Weights of a small image diffusion model.
Model: 64-pixel images, arch uvit, activation gelu, width 128.
Rows from block 4 of a small image diffusion model, named by matrix and row number. Rows with one number belong to one neuron. Each number is 128 + 24 x the weight over its row's rms, rounded and kept within 0 to 255. All counts start at 0.
After each neuron's rows are labels from the 100 images, of 14976 (inputs lightly noised), where the neuron reaches its highest value: "strongest on" is what is common among them. Only what is clearly more common there than usual is listed. The data: retinal OCT scans (Kermany 2017). In brackets: how many of the 100, against the usual share in percent.
# fc1: MLP up (model.blocks.4.mlp.fc1.weight, 512x128), inputs 64-127
# fc2: MLP down (model.blocks.4.mlp.fc2.weight, 128x512, transposed), outputs 64-127

fc1.136 [110 192 133 139 133 108  80 122 118 134 119  83 135  93 105 152 113 120 128 145 115 139 158 105 105 179 138 139 154 141 141 118  96 134 175  85 110 171  87 122 116 172 120 107 103 137 159 151 145 130 124 140 174 115 127 143 130 126 110 106 127 143  80 135]
fc2.136 [153 120 156 144 147 110 156 106 118 102 127 118 142 153 166 123 128 130 148 110 161 125 135 174 125 106 105 139  82 137 108 104 145 130 110 136 134 115 144 130 149  77 121 149 175  87 102  91 102 135 135 141  87 122 137  92 123 144 157 162 152 147 179 116]
strongest on: finding: normal (86 vs 51.6)

fc1.130 [140 130 115 147 169 124 153 141 130 140 156 135 115 135 163 153 101 112 142  86 114 127 108 157 163 113 151  90 132 133 125 101 100 147 104 136  93 133 135 118 123 181 121 116 112 144 177 148 133 136 177  76 142 158 130 118 133  79 123 180 148 115 104 124]
fc2.130 [121 125 132 122 131 125 136  99 151 125 105 123 123 139 101 128 150 155 105 157 135 143 187  60  81  99 134 158 105 135 178 106 138 135 126 131 133 139 142 125  85  69 136 166  90 129 124 158 146 117 123 146 110 123 116 118 111 161 149 100 120 157 133 133]
strongest on: finding: diabetic macular edema (28 vs 11.7)

fc1.314 [126 145  90 128 160 122 124 120 180 160 134 121 115 127 123 141 101 159 124 147 109 149 110 123  95 110 126 110 120 181 134  76 136 160 115 172 122 115 140 137  98  89 152 180 166 126 152 129  98 143 103  98  92 103 153 131 109  96 127 110 122 149 148 142]
fc2.314 [114 133 124 118 115 133 111 133 119 136 127  97 141 136 128  79 164 107 151 101 146 101 153 152 130 147 145 114 145 113 139 126 137 124 117  87 148 102 109 124 132 154 140 114 122 146 105 164 141 122 135 150 151 156 144 161  95 138 114 144 128 180 129  92]
strongest on: finding: diabetic macular edema (46 vs 11.7)

fc1.223 [123 152 134  92  75 153 144 108 146 125 138 124 136 134 114  90 110 136 163 132 157 121 126 155 153  82 107  96  74 129 147 122  91 136  96 102 115 149 146 114 101 142 163 111 184 116  51 103 138 119 127 112 105  97 147 152 128 136 134 150 140 154 131 141]
fc2.223 [ 97 106  93 143 170 153 123 154 119 157 140 117 131 136 131 153 146 127 112 133 157 135 126 145 107 154 150 114 152 123 114  87 162 134 138 167 127 137 146 137  93 107 123 154 151 107 114 120 120 124 156 146 115 185 133 142 107  66  98 134 124 141 142 122]
strongest on: finding: choroidal neovascularization (75 vs 29.4)

fc1.361 [141 137 143 169  93 159 100 115 123 131  94 119 146  76 133 147 132 100 110 164 111 139 133 102 139 118  81 122 127 109 139 124 130 128 144 123 115 112 138 150 125 161 125  97 134  91 149 115 115  53 111  81 142 120 107 136 189 140 132 132 135 168 109 111]
fc2.361 [145 159 144 116 165 104 186 107 140 138 150 148 134 182  90 121 112 127 133 118 134 151 109 135 146 153 187 111 119 140 127 129 118  94 111  88  86 145 158 101 165 130 145  88 122 140  90 160 132 147  91 142  81 133 117 128  97 129 116  86 124 163  89 104]
strongest on: finding: diabetic macular edema (40 vs 11.7)

fc1.441 [187 112 142 106 142 157 114 105 144 125 158 115 108 127  96  91 109 109 113 123  96  95 141 158 129 142 131  91 136 113 161 104 132 195 114 132 134 101 119 154 114 107 145 105  99 148  98 116 123 134  99 158  95 143 117 129 127  92 125 146 120 132 145 132]
fc2.441 [ 99 155 122 108 108 131 105 137 145 105 106 105 119 122 118 149 149 132 136 108 155 141 108 122 112 127 158 192 147  91 123 139 130  96 106 138 157 124  90 131 109 136 166 122 167 111 108  93 109 101 180 131 132 112 111 126 133 149 109 144 127 135 143 165]
strongest on: finding: diabetic macular edema (32 vs 11.7)

fc1.28 [104 110  87 190  99  98 101 134 124 149  96 106 102 130 133 166 135 118 118 144 105 144 165 110 145 149 106 148 128  90 131 119 107 151 145 153 163 140  77 109 134 105 143 141 128 117 115 127 119 167 128  99 128 136 145 148 169 126 118 145 117 135 138 155]
fc2.28 [170 146 175 150 125 173 119 138 107 157 121 134 120 102 143  98 114 113 122 107 169 139 136 132 138  96 123  94 148 125 112 127 132 115  82 136 163 113 106 129 120 164  71 107 128 145 137 137 131  81  82 177 117 118  95 164 110 134 159 123 150  98 122  99]
strongest on: finding: diabetic macular edema (41 vs 11.7)

fc1.440 [142 141 127 123 116 116 144 135 149 138 103  80 139 192 142 143 118 117 119 121  91  94 117 180  91 143 127 160 129  99  84 132 121 148 144 117 165 115 162 135 133 157 112 146 105 117 160  70 116 109 127 146 169 137 132 151 135  69 152 107 136 159 138 164]
fc2.440 [128 124 125 127 133 148 127 115 126 138 147 148  94  84 105 128 121 131 162 189 155 147 101 132 144 132 109 127 163 139 164 138 149 104 165 118  87 143 125 139 165 128 135 113 151 193 110 157 183 123 128 167 149 137 140 133 140 119  91 184 147 132 101 107]
strongest on: finding: choroidal neovascularization (69 vs 29.4)

fc1.249 [120  81 131 124 185 135 122 112 118  76 106 144 119 138 140 105 145 116 137 156 131 167 138 156 120 124 126  95 151 115 149 113 112 133 188  90 143 136 115 108 118 153 148 142 128  93 157 158 192 146 148 115  99 144 118 145 101 121 167 126 133  93 140 137]
fc2.249 [ 94 168 135 102 106 126 122 110 141 163 128 150 136 114 142 146  98  98 103 112 118  98 114  86 131 100  96 142 125 117 146 169 125 101  93  86 139 136 157 147 120 107 125 129 132 131 138  65  68  98 132 124 145 128 119 133 135 124 132 105 150  55 132 139]
strongest on: finding: normal (92 vs 51.6)

fc1.163 [104 147 140 142 108 167 160 158 136  86 127  98 128 107 155 141 116 122 131 146 121  94 102 126 128 137 105 145 144 152 101 152 136 146 119 103 125 132 122 155 156  73  82 128  75 103 103 105 138 116 122 130 135 140 191 115 158 151  89 117 132 154 162 100]
fc2.163 [122 124  96 109 112 103 157 149 143 111  91 115 107 103  99 122 163 159 139 148 143 142 134 123  92 114 147 101 105 107 191 113 108 133 131 186 131 161  90  93  98 130 154 132 147 141 136 129 143 127 134 131 135  86  92 128 165 149 136 110  95 163  92 131]
strongest on: finding: diabetic macular edema (47 vs 11.7)

fc1.35 [108  89 120 125 124 155 140 118 106 149 150 143 117 146 115 143 147  96 129 127 156 126 141  95 119 165  72 123 154 174 102  93  82 125 137 119 123 146 135 110 138 122 101 131 159 162 142  97 157 115 159  97 121 109 112 131  99 147 146 156 160 119 123 130]
fc2.35 [120 163 178 161 113 129 126 129 144 146  86 125 115 120 142 137 115 156 137 132 114  89  81 154 186 139 127 116  86 118 153 134 167 171 117 138 111 151 134 123 122 127 150  95 121  90 152 125 115 140 122 141 141 128 142 105 160 121 105  65 126 142 109 124]
strongest on: finding: diabetic macular edema (36 vs 11.7)

fc1.296 [119 123 138 145 167 125 112 121 134 133 118 105 135 184 134 135 102 156 139 154 142 113 108 119 110 163 143 119 103 113 142 151 144 189 106 147 129 122 154 119 132 207 130 184 149 134 159 113 149 132 149  80 122 141 101 100 143 167 104 106 114 126 133 129]
fc2.296 [138 142 137 103 120 129 167  78 143 122 176  93 128 106 108 131 178 154 109 150 110 148 122 134 126  66 123 131 121 142 149 109 128  97 128 102 112  76 150 133 133  88 123  96 104 151 123 142  99 163 144 174 109 139 121 125 115 121 126 154 110 145 123 157]
strongest on: finding: normal (86 vs 51.6)

fc1.112 [164 141 136 116 125 125 126 151  96 144 144 122  98 184 173 129  46 126 117 135  96 129 168 122 105 102 106 133 172 120 110 118 170 165  90 151 115 114 139 113 103 164 122 131 120 107 112  87 129 110 168 128 126 129 139  92 129 137 137 194 124 136 135 107]
fc2.112 [157 106 118 124 163 112 163 168 169 150  76  87 113  98  90  99 137 140 136 111 143 116 115 108 137 163 137 146  68  90 129 120  91 117 125 112 125  90 135 154 121 124 102 133 113 113  78 125 169 153 138 148 112 164 138 131 130 128 120 120 142 125 134 114]
strongest on: finding: diabetic macular edema (58 vs 11.7)

fc1.174 [156  79 183 163 142 157 142 125 190 150 112 109 119 142 129 109 112 151 132 117 116  93  68 145 128 108 124 150 121  99 110 128 107  80 109 105 132 138 138  79 102 126 132  89 113  87 145 155 136 124  84 114 146 109 121 110 159 163 153 117 133 149 112 135]
fc2.174 [149 148 160  98 134  93  72  98  86 129 140 171 133 124 152 125 129 124 109 131 131 139 138 107 103 148 118  79 151 145 113 132 135 147 180 142 167  95 158 127 133 147 121 156 150 162  88 135 122 158 167 136 145 154 128 156  88 113 106 124 140 141 119 149]
strongest on: finding: diabetic macular edema (34 vs 11.7)

fc1.404 [179 131 145 156  91 133 127 106 145 129 132 159 105 122 112 140 107 158  96 109 112 119 152 163 108 124 123 146 136 113  84  83 108 119 156 163  83 148 166 124 111 136 111 100 139 182 150 141 159 148 146 189 134 115 124 106  85  75 119 114 122 131 146 154]
fc2.404 [ 86 106 107 117 137 146 127 124  95 107 131 146 135 126 135 149 151 138 181 146 114 137 127 107 148 180 123 156 146 141 160 115 118 141 114 144 162 109  52 119  74 128 143 153 128 126 119  96 111 114 162  81 151 158  97 123 165 141 139 133 103 110 129 109]
strongest on: finding: choroidal neovascularization (70 vs 29.4)

fc1.350 [124 142 115 162 174 103 107 112 136 137 107 162 144 117 147 134  91 192 132 136 145  86 127 123 166 123 107 136 187 120 134  75  98 125 109  76 143 162 119 128 148  84 142 104 146 106 141 138 144  77 101 145 120 155 150 141 101 129 117  88 130 121 112 101]
fc2.350 [124 143 108  89 106 159 167  95 135 119 148 137 125 164  95 158 164  70 125 127 134 162 104 144 102 127 117 121 116 193 156 178 158 144 140 156 133  81 123 142 132 167 113 149 147 161 122 145 122 142 125  99 154 158 122 136 141 127 159 126 169 100 111 144]
strongest on: finding: diabetic macular edema (53 vs 11.7)

fc1.473 [116 132  95 120 164 191  83  84 150 147 152 143 133 182 154  88 123 107 118 148 125 132 103 152 154 123 158  89 123 106 139 141 140 107  96 125 143 133 120 114 168  91 136 164 172  70 127 141 129 159 121 125 124 116  88 137 117 129 129 113 142 115 103 130]
fc2.473 [117 116 118 115 128 155 128 117 107  82  99  99  95 162 133 112 156 124 123  67 134 137 142 155 133  89  76 153 118 133 139 156 146 124 116 113 151 106 125 128 145 149 102 100 169 163 150 151 162  95 110 111 157 115 141 171 122 140 144 195 144 110  84 136]
strongest on: finding: diabetic macular edema (28 vs 11.7)

fc1.23 [156 129 146 131 112 102 158 154 137 161 113 160 141 141 150 148 103 141 141 151 117 123 150 147  85 133 159 143  90 141  94 101 109 124 120 105 124 141 186 114 115 125 217 132 119 159 161  94  73 104 136 114 103 124 122 126 134 117 121 146 178 118 107 190]
fc2.23 [133 101  65 127 129 174  89 136 117 116 109 155 148 122 142  70 129 120 117 126 138 141 145  84 119 114 108 101 162 150 178 150 107 147 173 121 112 110  99 147 123 123  79 139 144 113 113 149 157 140 103 138  98 129 154  98 108 115 129 126 124 141 140  86]
strongest on: finding: normal (82 vs 51.6)

fc1.418 [174 109 139 131 136 141 147 154 151 132  92 126 113 114  75 126 128 124 179  81 141 147 127 142 120 112 166 133 159 115  98 126 174 139 124  89 136  77 156 140 137 115 122 119 163  84 160  94 128 103 127 124 134 115 111 134 149 149 130 141 129 127 147 146]
fc2.418 [136 165 111 109 110 106 145 128 120 161  94  93 127 104 151 151  93 144 132 163 104  96 134 121 142 113  83 130 118 148 149 113  95 115 106 156 142 137 119 109 103 122 121 159 135 121 130 108 100  95 130 102 108 136 145  83 110 125 113  97 101 177 138 125]
strongest on: finding: diabetic macular edema (51 vs 11.7)

fc1.265 [138  87 119  90 129 116 165  96 152 133 147 148 132 123 119 126 132 137 146 133 135 115 130 153  88  70 137 105 120 146 145 156  56 101 101 104 164  94 141 118 107 123 100 113 125 119 133 136 130 120 109 110 134 139 142 128 145 108 165 137 133 145 124 126]
fc2.265 [111 180 107 139 158 113 152 109  88 160 134  97  90 105 155 150  94 103 129 125 142 133 149  94 168 176 119 137 104 137 137 116 155 121 148 142 108 156 108 168 130 149 108 132 133 168 154 115 127 134 126 150 117 160 138 122 105 137 129 103  96 167 142 138]
strongest on: finding: diabetic macular edema (38 vs 11.7)

fc1.132 [128 127 129 110 166  97 189 127 123 148 117  96  81 155 131 137  95 150 132 132 148 112 139 187 147 122  93 133 131 128  84 117  91 133 132 137 102 100 156 127 100 103 105 111 141 142 131 178 105 113 108 137 149  76 170 101 127 125 149 160 125 127  84 103]
fc2.132 [ 97 112 106 133 115 113  83 125 141 109 156 163 136 134 108 126 148 100 115  93  68 123  98 120  79 119 168 103 141 115 124 100 122 131 143 153 168 107 121 104 131 129 127 142 143 145 117  71 116 146 151 152 150 130  91 100 142 138 126  94 124 134 167 122]
strongest on: finding: diabetic macular edema (29 vs 11.7)

fc1.194 [ 72 124 160 110 140 119 121 120 140 138 133 122 120 126 155 115 129 101 130 113 107  98 146 114 109  91 126 137 111 121 102 134 158 111 153 110 113 128 133 124 132  95 175 140 121 132 120 134 182 107 168 116  78 119 140 127 139 120  96 122 144 121 142 127]
fc2.194 [110 190 119 127 115 108 105 135 117 155 153 128 134 134  93 159 142 153 130 163 132 141 105 165 122 183 134 145 142 113 186 124 141 165  86 156 133 119 169 124 142 144 112 134 135 106 126 110  97 143 111 148 150 135 110 163 108 166  99  91 119  98 133 119]
strongest on: finding: normal (90 vs 51.6)

fc1.453 [123 128 103 149 117 128 132 146  90 174 171 105 104 114 103 113 120 111  74 132 113 127 161 110 158 137 132 136 136 143  95 153 112 104 148 113 130 129  72  89 153 119 146 159 146 133 125 144 124  96 138 137 181 128 151 130 175 123  95  95 172 122 155 126]
fc2.453 [146 133 143 135 157  98 119 154 134 100 115 130 160 112 130 126 138 125 173 157 130 135  84 162 105 142 113 106 106 144 133  78 121 159 110 181 122 140 163 122 156 124 117  75 115 112  97 100 113 123 122 140 133 117 122 141 125 117 165 107 104 120 126 139]
strongest on: finding: normal (79 vs 51.6)

fc1.403 [ 93 166 126 166 135 129 122 132 121 109 139 145  94 112 115 113 109 114 126 191  84 157 146 156 117  95 139 136 136 118 184 137 129 133 119 129 113 122 120 137 125 115 129 149 106 147 122 111 164 147 124 102 140 129  54 119 142  77 114  95 129 111  98 164]
fc2.403 [116 120 118 151 131 130 113 137  93 171 124 148 133 133 150 144 153 170 116  97 199 113 163 114 137 143 115 122  98 104 125 101 160 135 138 165 135 132 116  85 109 106 131 104 122 121 118 127 113 147 126 118 128  90 155 137 159 187 113 138 130 144 103  74]
strongest on: finding: normal (84 vs 51.6)

fc1.481 [119 137 103 135 148 100 127 133 141 174  92 145 147  85 114 120 161 129 127 125  78 115  70 144 125 122 147 100 131 121 157 112  70 136 132  93 153 130 162 138 136 126 137 125 119 150 146 142 161 121 127 104 146 166 144  99 132 145 117 126 135 137 159  88]
fc2.481 [123 112 137 113 119 169 140 169 137  82 148 140 126 189 121 158 104 116 160 123 132 139 148 115 125 121 122 177 145 131 111 130 194 111 113 145 115 124  99 123 128 121 136 138 138 112 126 134 104 111 162 149 106 113 109 123 156 135 117  98 161 129 113 125]
strongest on: finding: normal (78 vs 51.6)

fc1.129 [161 132 114 129 139 146  70 150 156 124 129 133 144 137 122  93 122  82 135 174  88 147 141 135 162 123 149 108 119 103 112 146 181 170 161 154 128 134 150  81  89 101 134 102 113 141 124 129 119 167 133 147 107 162 121 107  96 138 152  85 116 127 106 117]
fc2.129 [ 78 148 147 156 116 103 139 139 115  75 142 117 112 147 135 147 158 141 128  58 102 131 101 106 118 146 135 180 122 138 128 106 124 118 127 111  91 105 114 151 148 138  94 131 114 140 146 135 128 101 110 162 150 105 152 137 143 119 151 146 152 117 137 133]
strongest on: finding: diabetic macular edema (37 vs 11.7)

fc1.497 [116  94 162 147 133 124 137 119 149 141 134 113 144 108 150 129  79 124 151 137 128 115 103 128 128 136 155 115 115 127 130 119 124 109 143 120 100  95 162 135 136 171 111 150 138  97 106 126 121 160 127 114 166 128 140  87  71 111 138 165 129 163 173 113]
fc2.497 [105 144 100 122 117 171 107 132  88 135 150 109 127 129 131 119 168 160 132 111 121 132 174 111 131 112 152 132 133 140 125 132 111 161  96 145 185 173  95  69  93  84 119 142 126 153 183 110 153 120 144 186 122 114 125 138 178 136 121 125 121 162 125 104]
strongest on: finding: choroidal neovascularization (59 vs 29.4)

fc1.220 [ 96 119 117 118 136 147 101 105 125 139 149 115 128 175 167  56 111  80  87 177 159 171 133 161 108 149 111 139 108 116  92 155 117 153 117 105 125 153 113 144 150 151 110 126 158 124  84 132 126 149 124 151 142 129 134  96 123 147 178 134 118 119 139 162]
fc2.220 [135 119 111 117 142 138 127 123 121 122 118  74 124 138 123  93 127 167 121 121 116 112 152 112 123 146 127 192 119 114 176 131 123 150 157 164 114 119 117 103 131 143 145 114 147 115  81 154 153 118 135 101 150 101  96 126 127 163 153 130 149 111  89 132]
strongest on: finding: choroidal neovascularization (76 vs 29.4)

fc1.52 [132 123 124 107 127 133 125 130 113 162 105 113 155 172 149 130 122 117 137 132 131 167 136 119  60 139 109 127 144 221 126 126 155 132 124 101  91  98 129  88 114 100 162 150 145 117 156 122 130 127 174 128  92 119 111 143 100 109 127  98 120 135 146 128]
fc2.52 [ 79 140 141 137 115 105 130 105 168 141  93 116 135  93 130 129 144 122 126 127 148 112 157 114 165 101 141 128  93  78 126 143  88 156 106 159 171 126  96 161 121 201  90 121 131 135 153 122 122 137 114 154 162 119 149 134 136 135 146 145 136 116 117 102]
strongest on: finding: diabetic macular edema (39 vs 11.7)

fc1.173 [123 114 101 137 110  94 103 122 110 150 144  90 128 152  77 122 127  95 143 142 156 150 159 164 104 164  94 158 172 132 136 129 129 159  86 104 134 104 133 131  59  91 126 111 163 116 120 124 138  91 160 144 161 125 140 125 137 125  78  95 147 174 112 131]
fc2.173 [111 155 127  92 133 168 157 128 143 106 106 140 139 113 173 147 118 159 113 143 120  92 107 157 115 113 149 111  84 122 132 117  92 136 166 140 124 146 129 104 169 155 142 105 148 141 125 159  84 159  98 127 120 121 135 156 127 106 140 149 132 140 135  97]
strongest on: finding: normal (86 vs 51.6)

fc1.15 [121 107 119 137 122 131 115 107 117 114 124 103 156 127 170 100 133  69 149 149 125 136 106 111 107 176 129 132 139  96 100 112 166 161 119 141 198 169 121 145 144 118 124 129 137 123 124 138 119 160 119 148 107 141 122 137 133 133 106 135 137 124 124 141]
fc2.15 [150 118 152 141 131  91 141  77 109  68 134  94 157 114  90 125 112 167 103 109  92 107 185 173 123 111 103 147 140 160 165 165  82  78 129 110 103 104 127 135 116 125 122 124 161 138 112 135 152 125 159 102 149 100 132 138 140 128 173 118 116 122 138  94]
strongest on: finding: choroidal neovascularization (73 vs 29.4)

fc1.411 [145 130 151 155  98 142 144 151 133 161  95 121 124  84 140 131 113 129  84 129 117  95 167 152  96 112 160 131 125 116 110 106 132 138 111 116 160 126 129 117 160 119 129 150 152 106 143 129 148 188 164 104 148  83 140 133 124  77 116 120 113 125  68 161]
fc2.411 [151 103 139 100 136 102 119 161 113 117 170 123 133 116 126 121 126 122 148  93 140 174  84 111 146 133  84 101 123 153 104 175 131 167 121 135 140 110 140  99 119 109 120 146 131 135 164  94 140  97 108 141 101 134 157 169 137 137 101 123 180 123 148  92]
strongest on: finding: diabetic macular edema (29 vs 11.7)

fc1.430 [126 140 124 144 137 146 144  78 146 111 128 130 147 158 121 114 141 129 134 164 140 132 160  78 145 123 147 153 119 114  95 136 132 184 147 130 118 162 143  86 157  82 160 148 138 130 162 134 138 118 177 138  64 135  87 130 128 133 132 118  97 120  85 140]
fc2.430 [ 92 136 134  78 104  70  83  97 133 156 128 147 117 115 155 165 153 111 134 101 140 150 112 135 171 135 120 104 130 142 160 130 104 106 104 156 104 126 109 117  89 166 129 137 114  92 100  77 118 119 115 133 148 138 170 150  84 111 108 113 138 114 125  94]
strongest on: finding: normal (88 vs 51.6)

fc1.16 [132 158 126 177 130 126 124 139 119 127 128 136 143 115 146 152 147 114 147 141 116  92 154 169 151 127 128 166 130  73 107 105 119 118 133 139 176  85 170 133 149 151 138 120 120 134 114 161 134 142 133 118 127  89 115  93 145 155 146 142 107 133 115 149]
fc2.16 [134 103 121 117 153 103 159 123 142  96  89 121  98 122  99 124 130 124 103 117 134 140 123 136 153 113 174 145  77 203  96 141 124 149 104  81 140 105  44 121 106  99  97 133 128 123 171 111 100 120 112 146 156  95 135 182 130 123 113  95 101 161 141 139]
strongest on: finding: normal (87 vs 51.6)

fc1.438 [147 134 138 102 120 118 128 131 161 141 151 123 154 173 131 109 140 101 126 175 160  87 134 142 114  94 108 148 118 120 143 109 100 128  97 109 105 148 171  99 144 128 138 115 121  92 105 184 162 106 155 127 104 130 121 134 154 107 108  97  88 138 141 162]
fc2.438 [ 85 141  97 131 150 160 132 153  94 111 153 144 137  87 125 120 112 173 152 100 113 132 132 150 145 129 110 119 156 113 121 157 156 161 100 171 150 154  97 137 108 125 134 102 145 123  93 111  91 131 101 127 154 131 141 130 121 119  85 160 163 121 143  90]
strongest on: finding: choroidal neovascularization (74 vs 29.4)

fc1.381 [ 99  90  93 121 154 127 106 112  90  76 150 112 139 161 108 137 158 145 142 136 116 159 179 115 157 102 146 113 117 143  99 137 124 133 126 132 119 132 139  98 122 126 145 160  87 119 130 110 162 129 138 108 127 123 126 101 128  82 100 156 151 133 154  93]
fc2.381 [116 138 101  98 119 108 140 111 175 158 105 113 143  88 147 141  93  97  91  86 131 147 149 135 149 131 129 100 134 126 159 130 156 114 141 169 127 162 107 114 140 119 126 139 119 144 139 119 141 130 122 150 128 120 155 124 139 175  89 113  79 116 129 166]
strongest on: finding: diabetic macular edema (32 vs 11.7)

fc1.143 [142 153 125 179 157 125 129 138 103 148 140 149 152 128  68 156 151 159 150  86 123 113 146 189  97 100 114 128 113  94 175 130 131 131 140 108  81 163  69 154 114 111 111 115 101 126 148 141 139 155 121 169  99 177 151 123 132  87 137 112 172  93 114 124]
fc2.143 [109 113 168  81 124  98 133 169 105 115 130 151 136 132 174 109 108 133 108 138 111 144 170  90 141 114 114 156 149 143  85 143 137  94 124  94 177 102 154  77 152 117 152 115 140 148 118 105 116  98 143 108 143  93 110 130 157 141 143 136  80 135 135 166]
strongest on: finding: normal (78 vs 51.6)

fc1.58 [145 151 126 117  82 115 162 124 163 118  91 144 138 106 100 129 140 153 139 146 128 170 136 123 135 167  72 137 145 122 153 121 133 124 109 135 163 111 104 121 151 118 154 116 145 141 135 135 123 123 137 129 105 159 117 114 108 105 126 114 146  93 118 116]
fc2.58 [113  90  88 150 148 148 116 141 129  97 141 125  96 136 147 123 116 111  92 104 161  91 143 145 140  95 153 127  95 161 142 129 153 119 151 127 121 139 171 100 159 147 151 140 119 142  76 105 107 136 113 106 143 137 158 118 110  78 118  97  96 103 111 144]
strongest on: finding: diabetic macular edema (58 vs 11.7)

fc1.414 [155 116 105 142 115 119 139 132 143 137  90 136 127 116 149 138 153 196 136 114 159 136 111 134 185 135 138 189 147  88 103 153 112 140 144 110 114 164 142 121 136 137  94 115 135 123 146 151 101 138 143  94 127 129  99 120 137 153 119 164  91 121 153 121]
fc2.414 [112 158 167 181 188 149 138 112 112 102 113 140 129 110 121 135 124  93 130 131 141  88 122 125 130 126 101 103  53 131 122  99 182 141  96 158 141 101  95 118 116 128 115  98 127  75  84 150 155 141 157 142 137 141 128 170 140 130 117 105  95 117 100 108]
strongest on: finding: diabetic macular edema (53 vs 11.7)